{"num_classes": 13, "layers": 12, "width": 256, "beta1": 0.8, "max_grad_norm": 1.0, "final_lr_fraction": 0.1}
Rows from block 8 of a small sound classifier, named by matrix and row number. Rows with one number belong to one neuron. Each number is 128 + 24 x the weight over its row's rms, rounded and kept within 0 to 255. All counts start at 0. Numbers have three digits each. After the name is the row's rms in percent of the matrix's.
Before each neuron's rows are labels from the 100 clips, of 14976, where the neuron reaches its largest size: "responds to" is what is common among them. Only what is clearly more common there than usual is listed. The data: synthesized solo parts of chorales (CocoChorales).
# gate: MLP gate (model.blocks.8.mlp.gate.weight, 768x256), inputs 0-127
# fc1: MLP up (model.blocks.8.mlp.fc1.weight, 768x256), inputs 0-127
# fc2: MLP down (model.blocks.8.mlp.fc2.weight, 256x768, transposed), outputs 0-127

responds to: clarinet; note C#4; note C4; note D4
gate.23 097:127146143121124089135136090142174131151174151178124139133079109128136137170117166141160150111164148154101162172123083144132145165093120090116157147141099129155186120164107144126108145143150100130103128106116130158120135119143122156161103141124124142119164174128198135155142086117155164136114132097086129129083120112098109208143121180134111155137128134144139107123103135132131118124144
fc1.23 068:121144098118131111149137155135134107127151110157087082129099131129164129127122141188112096140160141110132150181108105144147140151118141153124123109119105104146125163140132117143130087084109101143093125118103102123168091098158119152125115085120100150137127116116112113079140123146154127082120120105077083118131103177113114131136105160158162148128130135119102133156117133102150138175148
fc2.23 052:139129137081070129106135134173090129136158150109138171154136122089137164111104176125113135126132131121112136161109164108135146104119142124124101096151111096122118123142156153134133136123089132129163131122107141117194137129118153104104087166120088155169118109118140133137138102103121141106145130113085135139099124154127086152140115102095130111127079117125146083109068102159140136158137

responds to: viola; note C#4; note D4
gate.296 078:154123146142172092150113122143130138097089110103144125132111149103151153089106124115184131133161139149171115142136098117139115160110120108141180109144124095184109097127136122120145136146149115134179108133118118099090152128135127096140135142121185112135133136142119138140092099148154136111103097108117181130096127140128094159114120087141110094095112124148152141108128112100156122117143
fc1.296 069:142147129130120099132152155127082142166104137103180115112109117130150097116158105151149139122089135145100167110138143116112101125126093150097145159110124098146131181135149136143131170123138152187106142092118138141111120131110106150156116093117079143115125110127113132116148122156098134098142130069111088127120128138094109144150124101151130148101143151107159080119138180134156125126147
fc2.296 056:150124124125129076127115134109140116133142133145123125112135098090117143142131140119120166144135148156125109131081132146123129080104109061119162116106116173143129100159121142124123171134225117138115128095115155118120175126155129179140148152080101106086115159157133123158144092157160156136167103125126145139114105107082129133136120151131127139099122130130096057123157154142104138140150

responds to: bassoon; note C4; note G#3; note A#3
gate.12 123:138159154133115133145126124175147116165134131115169105115115132136075126168161148099118080166070136092120102154121098141169133165126133141127104160154126122132121131123096130159103121152137111119106163121140153174114130135138159152160137093077148156132158136136137156133140145105114151150111131139111147150125113141136142108127093111141113143144129126120101155125146136111114145151144
fc1.12 138:147143125106084128155182081137177126149084114117150111116143138122085121143182131132120131166114175078131104107130125116132115146166081115115079160178142161118138125113134114156113136099120079106142116141104106129131139096125143135178126120099134121126104152106095142120156156142165111176141120121135126164105119114113144150136113080131140114140163107092087102108154175123164128105121
fc2.12 155:103146117120113158178165137157155109155087137118123100134124102135093124178164160108122136169151155117123146128189134095094099152135122118111104163170119112141159137104142130121107122158165125138152118126150135177115112132097132148123134149116126174106173113109149164124120091101121160162099109162104116119126136097152157142148122139138099157100133155124118174175157098118101151127095

responds to: cello; note A#3; note C4; note B3
gate.612 117:167110126174141143120120140131128116118101137131079119159111108141149138107158150144137147153161102148082168136135130130134103141104117139107123114143084105146107169140117138139128120137147125160089120079107119110115101134102149139159148098127085154158120105135115149109123097121143116122116098119105108120114130090119121120193111123146123159078166120099132111102111145154128098119122
fc1.612 129:109112089123136113150159155100102083100085076120098063137105204118170122086151136127120118128147128111168124136097118141110099114164136149147133158091134120150120119133143104123111127148143152129137125119143109153100109103106172115081138133182137133099176107114056162085133102120134116112110100128112147192120112133128156099111114150153090114112118160130135156125126128133144118156116
fc2.612 143:142110102102120119148166136094109089119124092110099098151138143113138120156116160136103159132164103165142129110161125101125138125123141135129161135144143163138145140111136136129094151164179171161140127148123122113135136119123151152136128130147140103135129140188094150154143123105124079148106091103136108134162110107143130119185164146112138130154108115109129157135168111087114156142122

responds to: cello; note D4; note D#4; note C4
gate.5 134:083148158155121121163108174114138173139136103125141100088150162134135088139122117141164139159144168141131106146154105140109108145134168127154165162136143151138155161093145115168119142099133090127111104144134088119120122098124113159122114130122120084134143126172119130097132151130122124108087124097099129097082166160105128163116134119129126114147111130105179107114093122161136102169127
fc1.5 157:163123121121147145121125128160173096149121158155107142150117096150098149129129132128163105158113130098146154158104139182174116144108085140124123103158149142184109080161093141124119172151112120112137140079114166199094134155148126115138122151137104147119158159109174115144110088129182153119140103140154164109114130076130126092149112126106111175138119140135123108138140131114121143094167
fc2.5 174:125132150127152121089106115119106174124173127116117143153138142108128123106163122159120132126111120138126079144163118129140168135150147157176156128078086111074113130133118139135165124134100144139152166140160150102108141128110130113098146131155137144128151091157123100144106162117081165110120127088105153122165150165133144092117149143160143063105155155151173107121114105174133090140130

responds to: bassoon; note G#3; note C4; note A#3
gate.260 137:166161111125123134127191108126117105123096100134133102114113160113083114124161180145130114135089136089152141150113123138166113154148105134142092160130121132130089132113118117146087112138145096116125135138100134123171136092126167152156141112109122138153095149103095144153143131114145134149147138135129155188110126118158163118133107101136137122160134101077072156149148128109109149124144
fc1.260 152:126117104118140123109107143110087136104126123122086158150119150124204153071083129151151145094202097159131160128109180136099122108114146129121153099131116098152130134147155137094135119127139156136169118140127102104137110130100105110111116176192116114139121102115122125123125095134135104069128122135153107164116139111154099142115146138114132130100098117142146132153093094143115119151133
fc2.260 174:127103137143152140102105105082104131112174117157098140113167117123141114142088077169134150085124104146147103116100108134147154095116126141151159078109141154089102083140122108134151123092098127147106121163133114077144179119158105098121123112142127079138087130155139090128123127157166117113137118102154156122118115165114112125147140147154143107169114109120140117119102139130141116122128

responds to: note F#4; note C#4; viola; horn
gate.692 089:129094100127096126156126127115143142121132135110139113108152134165093130127173115133157179163138110069113125086154147087145138108127128089096133130150108124147129114121126152099137127135143118120170078113124150142142108127131102085118126123118182121136098107116132164170151089115154143195153149169109120139111124121119132147123106132133142109070111144131130131129140154140130114111089
fc1.692 075:157138131133184143107130104160097111113120151185112178130118176145146149172123131143095108113106137120150163157103154142145102113148139129157108140137124108096145127188124152117140145117128160117087158104109135156141088136158143128112106110107099142144124169157115099148126136111152145081085083134116173135118149169109136165171160122162152116125115140156123157125141177142158102134124
fc2.692 062:116088101139176113105129148145104152119121113158140118132139148109148168116152133139132138117118090115135125186111134097140106121096162132107129101102106131114067114217137120136138170096139103114112122096133142085173115133155158146091098163117101168156120076118108168110100096137141109115179143119148134148080160104106137123121116132168114109120150108102098123119099155152108143115168

responds to: violin; note G5; note F5; note G#5
gate.154 076:131129166170137147113145142119169098125169132136124096106101134110113111139150160135106092121122129146141122111102096111127109141138159143069171090152164141096146134109114180104088084138139092143118129086116132153089108143080094148180109107133126111134114154143153126118160160149114160104165106110129109145118095125138090096169090140142120145127131167111086193138102108125120120104100
fc1.154 063:104149093144146113168135084149152146135108138111084159140107096122125128116157112128110130165093143122091124149118139131094136168153119181124137117147108123137120110129115125138106141123149130130163145149131136069098128120142093086128128135136112126159133179140126092125152135097119133148087119137124169143167108049173149142169123152137119123150126109178114148128106084118099130158126
fc2.154 045:146148128148141126104124115161135119167120138155139123122113117103088181141163164133107142164093117102131102150134107118183111134118131138132113129139107114174113131166169137116126116168150131137156190112139095145139136129153131140119130153139062132157113118149149132119169120116156127168107115146155131131123143124173136153145101139131126152054157146157121167134142102084120138142120

responds to: note F#4; trombone; tuba
gate.310 084:137091121130161119164167157167102112118139137104156112133133144106122113132124115128119126119099143148179157126165128182116102107138148122101119155092130139151141075134084142114123150105140151141131113128180127099125096171147113126132119127166133118113170117126141123091139137159173155112124140115121126160104097169136122129093071171140140109162075138155143157126136143122171149121100
fc1.310 075:120122135125184133167168126130092140134130153113105129086099138136138133129114077106141114142105128089127169138162164150084133105158106137115117162113158161109138114143120135121111113124161167081149126136137117138151140141165133159126088109114105138125109120162172135093080175121138111133110154136128139140109099137153141154072076142137141127125075139126130094123143128147147105169171
fc2.310 055:115127109145113111164150161126133151113101171145104124108130144202132129140114123146128147147099132123170227143144144126142102088137089112117155142127131116180163133133132150133125148133126139156085115106118085149120095135120130117137158104124096128135089140149131123107145092126152122151136094075145148099137142148138142140146154130137150180135124153163147130073101139116110109144123

responds to: double bass; note C#4
gate.336 091:130110138138134079139140124184092107139140123105097099118109136108117127115104129102116142113136099126104183151128118103082126090085164138105104126132147106149116110119093145105116116111104149133107125111137067126108126136125117119126084111072103125149123142108140141132121098135134141109135098116144081133092075146112113144102077154141128159085088111101119142104111109131127130133102
fc1.336 067:131123132130133106135136080140122126118138138141141162138150162139118177125157138148109118087126154207127107128160099169082149141112111144175115117143124092080129131139118133143143096156139134155130140184166093106108126140138182118160127128128155148130107164140107167169119158157108085145093105163144095122125133150108151101116149132145161123127135112151127135140154163158143145165150
fc2.336 055:160136117152164139170126107087138119083116187147147119137125153129115114136151118084134135101164129151143186106167113145105110138125199124129144116123135127193116108134165119147121135146107139132124139144167089130124064142140179100146173107123094148165140129116155151096157137092143105145116127142154106117153132128121165120140134114126146126098139154148121153151121140165086110133144

responds to: viola; note F4; note F#4; note E4
gate.143 106:125094132108092094146170152133118150131128148124127128177139125099142151152124159135144189143123193110122178139148137090087123101136103125129121195125135141116178091108131115091133166152157171172137103144138129142130129147098103150095141153093065156159109131160125126130131127173121163128161130143124126122133157095132128175160134155134125110118114170137168099139110133149120153122127
fc1.143 111:127132143134097135148095138103108138099107145080121143100143157136126108089104128119111118155149133135132106136099124160098125120121140159131148138136156107142129146111164149140115102132150147123133119135152151100140105152140151107167080143151197124142146150119139132146121157154117113148080151120139120112130127177190149115080112189110122153150092102137125161150129119095151152181113
fc2.143 101:123147101116116145137169136140164135119070140119097107150111144158122099137143137133133144142142148107141185141172147109120108121142088158117110154162142144159119157106167117118137144114127124166169114111109085155170105128106150132120180117127116150142102133102115117107142107179131123167182114131125108130139176096132163129178145113119174149132163143131120122145134130114144147116118

responds to: viola; note D4; note D#4; note C#4
gate.680 135:090101083153150127130121147129140136125159146165080126131139124124138125135107139125155180114166081113116196142148122131142132147093120115145141086147098115162088117141152106135131129138157143166136126102125090169155101116164156137089111116109109144187097065117142141128149070099162105105133108121115136111099139109118125131172147153155144135122155154091146124150090144189139115159140
fc1.680 151:137108107079111129131163164106122086154127099136108121135144163124132104122130153117118093128145105150158108102115153153133120088169087141126151140142181164138140149102119103125110158106130134124126147150074116143131154116095123137144116139155141106116136177139095133136149123122182098150126108097151144148133137150116129127141139151096117149174131111100166141138160150127137137121115
fc2.680 175:158149145148150123106147108106140106129157122116110078112148096139140087123127142134158149099153126134105130124135122127140119149103125129113117144180122152127119132114128119149089107134135119131131110108104147102122133121209120151142144112124128095147135143142131130138129152139176121121140105088170119123113119102119159084144176111090134109147128074115124117125155133124101162088122

responds to: violin; note C#5; note D#5; note C5
gate.147 110:133108134119154131100125150122124133139148134116140117167138186127151149070130151111125111158113135122153120126112193155156148139168152157148096146141134110116106147099135153136146126129065157072115113146135098143143128131097148070124105148132131130143105101122124130134130141108153148073126127109125157151126171180143138116123123110133127152129097134106227154133109138162138099149113
fc1.147 120:117110119144134142125118128180124131137110141140100142179129151115141138116138146130126096132154098102133134123126117127099098136134142124122163130144144143189097116140158164134110138136130149141179094113140080118142171150099154132128130093095146183166128110118179109145127111165117168137120115141146128099080186124100124140176132141100150162125140158130136165126083160109157108113116
fc2.147 123:156171107102131089084143141130128172140109153111169132130115177136162142094098148105132105102113161129127158142095200181154116136152133109112107144118129114104116170132159125152119120103101112091087154107130133137169079082137123121131096154138099132136117115088095139105163137084159111081125130118124108171118144139133134129105112135110147115138129126148154081119087157153142133161152

responds to: clarinet; note C#4; note D4; oboe
gate.219 078:175151111099140104141178115141097105151153107144115104139128131129153135147131115117118111111084123152098114084162164133110140093175120106106123136100145149138092102116124160089142120104125153149121136128131153130185105137074117098142065091120132137080107132129122127101127133114152099095142096096129172161122120173156125152134075150151149099139091133119111154104140160120137123134060
fc1.219 068:114133141134123103146106155162153126135153109117147188156121095083189162107107166129154144154162110142122109142119120101106170125125139151149169111140124072127117179111110089134117092149146134124141119119157121168160157110168102134119146123155137116128146117085119091144139106162148151081148123145115137109136144190120114167127168156171178105135133121159119116116143135163149118126157
fc2.219 043:165154113153167106148112117097138153124139141147101109115096142149157101115128129121118152110088132094154116083145128192114124183101131109128145120094128166122111122156140116141102121151172163124145119115140084087154078130119163099131091107133123145131140104112137109126168120098147115138116163127169093128145125162119152132118110134106118098156127118142156142130141111126113104133100

responds to: clarinet; note F4; note F#4
gate.594 074:171124152121133091117156101104123134130147109140094096131087122122122140119142135111182134133120150138158159164119135143120140159106117114146134173137137109125108097128103137126138122116164113097148105113157135167139156104103154127118120154097145148114142120101090125149100127138193139149117121109113164132093147093084105110106125149149152086113130131116113134123134159110157125147149
fc1.594 063:110091098142100162150125130110066149100109120081126137147171151168133104131155125167110179089149145133120158126097112132140117117149145146102141123114146118107118152114170111104189104146069169171094135157170176117155131095170146137168117091162161092132147128124142116154099196159141155160127166131126107116112130150162156130107135146125113147129123118138055113142146124142143112113111
fc2.594 050:146115122103088109129129098179143141192154114099126155130167124145131144168144121125110115126105150121117074126113118145168148166131128103125140155123124126103115135125117155174162160107167124093103148126097157126159165099117159150156127141117150151122138159107132112206137146108099136153126134151087134092122102153117131108093083117114113118139128106125115111100160178094176147132122

responds to: double bass; note C4; note C#4
gate.187 121:117157149153140113144105155110128136125130111104182115080149120155120112104112146114177078144112128097113130149109113149142120156104153132138167124121130163123093139142143131144103092158126112085125136083103130124122104144186140161141129107081199114157147125128127158159101134122114114156110134116148125134090101139130146095118149094114125143115131097097130129122154140137095156126141
fc1.187 135:119127138174161116110065141116108127132145121114135159138104094160137118079091144155153106101133091138103100133122112169117127150090186114156204096093112141150106127179139136131129129162146143138130152117128138069129130155161141122123140098117173154160146162141139132124104120130112111130095132116137103105145132159152114113131138134091126140131112119166148143125118125093146111143123
fc2.187 143:116103137178131131115091140102088119110123121143153141109116112155143134127102101121116105119092096113111124155086101157117095135095166107113132110086108124145111109161105123147118122126117125116094117104125154115094100165143144151137157103095137103144110123148146155116109131106122122116103128107105124101114098129116113128112098128140087146130102115118080111115101139107111132167174

responds to: trombone; note D4; note C#4
gate.535 124:162122119118142099116152129125138126089072100113094144149139165145134149082095115151145112162167094118098125116083189130106092155142150114144143177153120112128114143184133118117128107170093145108134138125104172109106109132094132143159124127137138115139110113118103157132124112114163109133130128129139151210111126125160128099170116109133134133132102106132138123118123149118155143101130
fc1.535 150:120077116167118076155085143149143110128135105120143148132138104155122142143158114129122130121132143129094069097145084124104143106123112109125144088121122153154142139113112109133183160114135126132126106123174101100087149138115135120132132096084135136098160126146115132112139128136116133130083136114072102049129103192113113158128094103147086135103105147129146137075156153126177100144111
fc2.535 172:141152123130126112120128141135112122129111137088132119142086139137147122105161178115137119153140142123116158157128136127140124163117147130113110168115115086155137157145115176125103127190164152126137156091116177147100083148134155167134150134144135166125173117123115148149122152109091123128130137112123098160148113096148136109112121141109112130083138113127098148118148102120091129140156

responds to: trombone; note G#4; note G4; note F4
gate.368 081:169113132115130114098123131126148089144137120116104108110131125113092091117187108100141122149148117155084122142135124112130097115135139103143155088090116155165147154129114145084121129152136137156135139158106144161115140141100108128141112083108123104132167134138135128124124083154128103157117121079083145141150108122109126123144113110109109160103103133138128106116145123084137127108119
fc1.368 071:105131181088098088100097145142119157148133127140127179088113112126189171103094144119126147142131150111141093115100132116133115109105148088115118112135124087082147166143139111144126113140133079144164135113125126135122144140121135126136134102116127159123092124161119100109136176130106126090161146146139140115103117157064119170137148149139143150126122147136109109123160097146108119141170
fc2.368 048:136133129144120102155094159179177093084101099120121127125122115053118133142141106100126128141136124131141139141148120105114091120094111149132124110087108131162120128144089087098108185108111106115125129114144124149089168150121120137137127109125118144107094106120116131113117195133111123124130168158136148083135140112090130135127132132122143093142185143138118130103167156100151114069154

responds to: violin; note G#5; note F#5; note F5
gate.364 132:133125122135153128125146138137127120112086115117108126169119200098154139066149158106132080164130104131139144137112141124118098134167160114110186129125135118152116114139163138135117119138103140139173122145127084117161127119080150119122115131118161160152132088103145158151093127133148149132143127140136144155084155147150126127141155119091132174139130140127138140167117154132155099140142
fc1.364 156:116112077107090131167164126104110131091106085090121118114110097103154162142118130151175177093170128135104119112124121139107108162089086100121115138145066089104079139137144085159113114158174092111133114078104126093153118109170165143141140141113120137134111103102044168112120065131110074159135120118122095135104121083125140118130135135150148098121156105110096094135083136116119173135151
fc2.364 191:097089154152137156153128116096078097090125107156116108102146091143114127173146100149134158131140104138161127117158086079121131103098122133099141128125128138148151107150099136111103132142140125181138107138117149118095141173138120150148166114128137102106134130151123143153091120156121125174133124125154110115108084101113143129150122151156087158100115106087076160146164094114086174106122

responds to: note F#4; note F4; oboe
gate.324 078:110160113104096090116165098128119132160150136114098149169111149087119146139128145154140151092118119143129107094110148135109125117167139084141092077145124101134125082162127107091127099093097125106150126131104081154119121120119101110147123123139092127144154105144146122110142098084156109145102118089082102134135121162136144157122127136111150141127060129097132097129093106129106095127131
fc1.324 063:093109146100136146150095156112127133139135128147134124122082123128171169105099115123152108140141124150158112141191128156104125078101099103156131104125144169165122142140115103094120164138121147124177130077150075150134156147178156122133090119103145104135131147126126127149137092162139132142103141139132176136113107121129129148137127121106119111106162117139139114128132115132153079087119
fc2.324 048:124111148141093144161132095153112121136139141130122137121134107159123195134166150150090141134167112123083106121150145135115117067130101120156127157119116109086092133122117125136148113108142148158095132125129124131130097125140110124085144099103103184099104136120149150087107096156119155165123171103098131082147103147104145164103111138139132110101136122120111084094140139098128116159110

responds to: clarinet; note C4; note B3; note C#4
gate.728 098:107120092108090103136163127167141109116156138115127164106113102105142140136100153113150143107159145190099148144116138143091120138091119101122141108151119134162110119093129150142131154118134120134115123105108106149110147156127093140136106170122104107132147175122137132081134101142154116095094134080059111130096120111139094162129132146107126165147109142097145092122105133149136107131175
fc1.728 097:147148172165105145096109107134127160155133122119152122122155125136141125133131116149147139136136153103125125092145111108114118181163135135137116174099115081112126105127135097134095069145110114128128112136187113072126125090145145123136127071143123134111141141150091110144157127151112152135138114128164112134134148165121112095129107150152126099086063114157091175125115127110166158103117
fc2.728 085:105111116152114148163129130114139114082101106160113128103121134147125117126059102132107079104128089104114114102143107137090112163114170119091138148107149150149114123116149083127097115135123137126118102121135101119115093141116120133140137072111187119158121146140118148081152160138087109136100152159134126097118110137136091135120109117095115124144082144103146153112101110096164110128135

responds to: trombone; note D#4; note D4; note F4
gate.259 135:128109134122135116156145111123132127112093122114135130079108122136147116110105098125137145134146151114119091110112133111114136127134135125107143119199186132150124132148134185137126104113109102110077105129131140086122120124181092102158085133131151089143103157126134122125123112175226126157136126150106109181085109115116110146099101085115151146112085090105130105073130161096136120120089
fc1.259 155:120114135168132137113116123128152133126135164122098099155147104127129091103183135151115143162139133082099104108145109113111108139134133146106137122118115155147112110105111129123153124109128118177125122114151148111078150164147119127073172097112125140135142103127165086091104149172122151131128114122119118072136126134136154090134129097118151121107141147134127123110123134170138072089116
fc2.259 201:166175105143091142084144096140131132154134159104121117135116092141154103118129163124141130125128121096092180125116132140127128147092110138118062148165139117144096150106136149140125077151134137138139128080091130123131120156169150149119166103100134150161110113099148100132130127152120108099179151110142081128126133088138139085123141116113145156098162101128107109147112125150091134115141

responds to: trombone; note D#4
gate.480 083:127092147115085144148112138137132155123100158080135125121134113102137100103163106101131140139127156148131123094136130142095120126157098132103114111097136102172155166079142165103136125137138115145132109168140098104132078131084122074147097070133152116134134143097107127141144088173163103143166141129179093124144151149125103129124072145111126131130131123126138120134149129168111131100067
fc1.480 071:126152141183129096119102142149145167136108133137126117167108163138137132099110146151112088139104147098115114102116174162125128103157115153160161088098166164149118107141098118125125156138092110139142147120111153096106123132070118151131085107150127129129113133128145117057114075126113154156144100155138157119140158137152106123142115132094148087101098133144117128097173103096099102142133
fc2.480 057:166112093145118142136163139148137162138133167143130142143114112124124109126152153107155152143116146127066156149098129144152127145126113103120098110124099119143102153109138137120113122130112145150149120054116152140176164129141160119116147167123164163140172119100147112134130117119183158093164098117087135171101158120122135143165135114114143131143105164119122104137127126180138125104131

responds to: viola; note D#4; note F#4; note F4
gate.484 118:157101122121110114157175112167148124180105137145141102138115150106138137163148145111162167125138133110145124116139117127124132135106125109088112145166156101161145104169124164140095166161161132139147109082131120129149149182153153144157138135108148168157151148129168171141142100149202159161121129099135104144096161138122123147115107159132119150110122131128155138123130139130087147078126
fc1.484 080:142135134137137136119082138135123117109118134129126145112118105136121146144141135108131074151123131103114135137149126085142131178143120170128134119136133108113136111092160119086121091159126089147149081176111116135141108112143101132152124105122181112113143135119143103161144131156077121160168139139168166116088118077156109129107122167157138125082111126122099128147142093129171167120110
fc2.484 064:127157112100111156124114108144165132150139135118112166149137133076124148120099146120092090161136113117121102125135122106139159179102160139136121123157143122159127110117174107090087142137154105115164127131131165157137135142107144145118123144129168147151143128129149112133147170096109115133120160150162125081165169166129140101157149107109144145119095114125131155129145123072130180109131

responds to: double bass; note C#4; note C4
gate.617 133:128134135156158115149077130097096089106113106112109135138090131152134140106124166152157101135147097167110129151110120160135109160107174114127199106136101130135105143181153137154116141175159143130111141107105129092128095172158161123162127138135146170170192132154128167139088108122103099136097100109131125151117124123145140099144139116088104169129144118123143140127145127096116135144135
fc1.617 133:119157155171145140113085153105121148167150135121216145110147103154114106109088121117127065102073115116093122141123114159149153136125166112156160128110120144115111132132133109138125095151131126097107174124113155116146115151165125147167127098104189115138142157126144134150084136119118124119129144117138121103141135168131148101104157130106135136145120108130142117141145112129119144152119
fc2.617 162:120121137149108126107109109120121131121161136142154158090116090133119112106105102101128103116087105096094100133105094149124121153105148097139131118122124121129096090116101124152132100126093117102110096092095141102118131134157146113129136085078170113163089144140161111132093151126115128110123147125124148078099117150124110117097126096119129116132086092107130097093063131127135116140138

responds to: double bass; note A#3; note A3
gate.345 114:113129141177152123152092156140077123160157124134148105116108094144135116132101150109129115141097121114124158167149110152163159140108170158111168089136107110140154107151131166132115137168150143135111173111132148118129106138192114157110107150111143155117167131175150144161106099106122129145141097136139078102125125106127151114132135155126101173122109124142153135135149069112086154160141
fc1.345 117:151090091152100095130075109153115120150156117109165157135124115135141135118113118102149058077098091132087127130114113153161134108108109098083121113139124114153091114149122100142132151147130101091143140083102114113124122141113135162155120110104172165151140137118143152130088115121115115121118137145112102103104133163105112124096097084110110159135128099130115120127165110147098131132152
fc2.345 121:104109178166154123129108134091133142103156131158139141115146109159111134129110087133109112124100136139136106137136115154110128108116160106164158102089130151114124102133109131148187127086087139114101124169130131093122146136127115076128135117109132078125089144146180090113096136137140165127093111104126177083108121155131119127125119118152122097143095136117149116090086111131149091149127

responds to: note F#4; viola; clarinet
gate.220 106:158131146152167091144117150147123134102121144155133103131116183178101161144117112114143127145086144118126153147117133169146112112123115086142095181108132117150140092147135140098155150150142141156122135098150175122128102161124116133122126103106137142148147123121122130121112095126149192122130131133122129141111117135132122132138104118153122119118046127145149167118126128118149138123109
fc1.220 095:140126140131129140154152137137059118125141155142081149091077170123122098127123173106152135095159133125151115119135096167105108109147128144086124129124152110118137108088131154155108109129142141125146138137118146132132099158139117136109118174176153154157156104124168086121126155142149082168103141108127117114119115145108112146077116166101123176150091129138120171156129099092163123170100
fc2.220 084:151131153155125141134115137139143119125100154134126121123145105155121109144138113110113144100140143121121157138161120115124097092092119107124104094136149156144148128095149119102135118118111122156120098164173101148118081160147089088126170123103104109136125110102142087083134102127163150116109117127166100059138128124138152113135126128130117132133142170174112123125104110129115126105068

responds to: bassoon; note E4; note D#4; note D4
gate.339 078:138131146134109122095103147125138092118136139154120072134107140116073110190142116117116081143091129116094117131131068098153144168125107114081092128115129171123114105115115128124127122119129095143132143080104115139113091129131140121108130092058137132102111148127114117107145114119144133141112101091144121111094140149083131113146124118154115116163121122071071115117142170080181145113162
fc1.339 078:090116125120098143154144168106148146178122153158158097133141130098140116156143112141136156106119076128138134107124125103098093146161114136102119161103127152133153153138141144165124137109141113150118151079136137188129112130145140142087124083086090106176093098122154121133139125136129126142148125097159107134155139128089121116119131139128138154188172131124132108162127186182104130110124
fc2.339 054:127098111140123133112102118120105144134181138113167154110123149068137119103135132140155126131172120172093126129075124114124100103124156096155160132147110088169147139128140186108125161156106132102102104161119092118149147109100113122143101111112113104127119115151116163146109136133135117116105084131121114131122122109112092129151153112098135137094104119112143082112119141158128089122112

responds to: cello; note D4; clarinet
gate.300 117:118122135135125116117160150105150119107108111122124112099132143143064100125167106125132172166138125097171095118169115084151154133141159168126160096128139151113189110085123161153133149152120138162150120144128129140126100116119079109109131141161137116105147096176113130132177158142152129160106093112120157144139075136153145098116107129106137118129139128137130137123161077113109096097088
fc1.300 123:109101123149175131150151132136093129122104097142159117070147193148132106139134083108122152134132083107133111129144125093148117130142163139138159116121123150084116108137148152176117106142098131172147117155159119149135105132160103160133105095172160105179134064139085157151138149094077117182094116114129146150131103143134146107119110167161099123135177141118128149134147092127121116092094
fc2.300 119:145154122111113130162108140144190130138105150115154141136099110146087130114124171096132128131154157162146154142120160128153138149126148096130092152160140110157183144116150149103101136152154115088131130136143176184143099109136128117188118141131144136095179189108135133160140140095149140117093110162115126127138124113115125160137130112074109126130088136158111149120184111098110135129100

responds to: bassoon; note G#3; note G3; note F#3
gate.195 110:161101141132122115128179119141137094133086102104119119106144147099069120144168133119147135115120134102099116126131104097122080148141093127118126124103124153122082104138125126158120143140131096109141141144093097082149159135106164154196151061074144134158111163124088127144141141122153126188135113090122151152139135114077156114145108145124134134158157124119100081142139149118128146078122
fc1.195 114:114117118122145131146105154106146147125110129086106098147136141132141137094126109147157154118125162172143149148107140113133112098101131088139148120152052076141118122133138130146137137114136116112130135152133123105125100111091145111124158152148127116089145112106127160137034081111114155114138136141141070124155122098113168112102131117091160126104142126131138117165109118138067126136129
fc2.195 096:135103101117129116109109095085108097125151106140078149121151122131142111158084103142127165092138064160162114135109091129170133110078143154158162058132128134124103099137143132161130121127139137152149119143122109104137159159161140119120154133128117099175107100172111099141139099144170094134139085089145121110118122115113123102151160135134148150130133131120155140160113097137078110123128

responds to: violin; trombone; note C#5
gate.506 083:139089158113176063157127117139173123146118155151116112123089133142124145092136114127130137158069151141128139104129128180150134142112115124157104150152126131173203141124107140111138182105114185138138133151148105174129118128124127094152053113135131112111131168140139093167130128127145123120115116119136172129132149126089136119111121118114109114133130176091158116093145125145128079102094
fc1.506 080:168123152097151139109095121153141110128133139120109178110106136145132131087074114140120142155120071160139112148074157129140086106101158151126113116145106101106158138172141150106136132123096126102149147105141202160159108117111114102127098132123143135153118121127102134154153126146118157123143111163089143146159134129108092165150087118147073120099126121144118143180144157140155104108098
fc2.506 066:093123142163136123146122132167124147111113096131122136142118161112137101109144118149120128184150149134159131137122125125143130136148190167159141133122145130131174124121105142101122152120110143110141119155143163160149139137116153115134098138121129149083133130128106105094137126171088139154133112175156160125133128160129133139124105138120168136124076151129157178126128122127146103137115

responds to: cello; note A#3; note D#5
gate.666 104:160093181144116061132142125125136116109154111116125103129118158102152140110155155124155174129138160162148086117112145149151157105164157146135149112178150116135131107132148183144158132152175115133148130130143146120132149145145152122163122182137148163121170143144153156141126117170197176123136124140103116144105135136127126108124111124129123165125100155162166129119126160140101139127089
fc1.666 076:072147117126135140104118146103134113089121130131133176122095127104095126114156118129126138099088160152116123126114110170118117100108139072139128120134136120122077109104088117082132140136142102127114181163106174122141137102113122119073128117075103157151129143142134143075097098152106109106123182182114170091092141118168145143129124116103124160110110125110119133095120094114163135141149
fc2.666 049:136129125131140129130097096106152120163153134141136152158134140147126184106152129137140143120176103167126155106119149131168121116160162089145135104142144106159088112141148079145127173143170151097162150144105106132136135128130137140124135108104094166141125109137119141099178081114170133132120111144113093127145128116134107089145147155104133129099172090156164149148125121125145149133112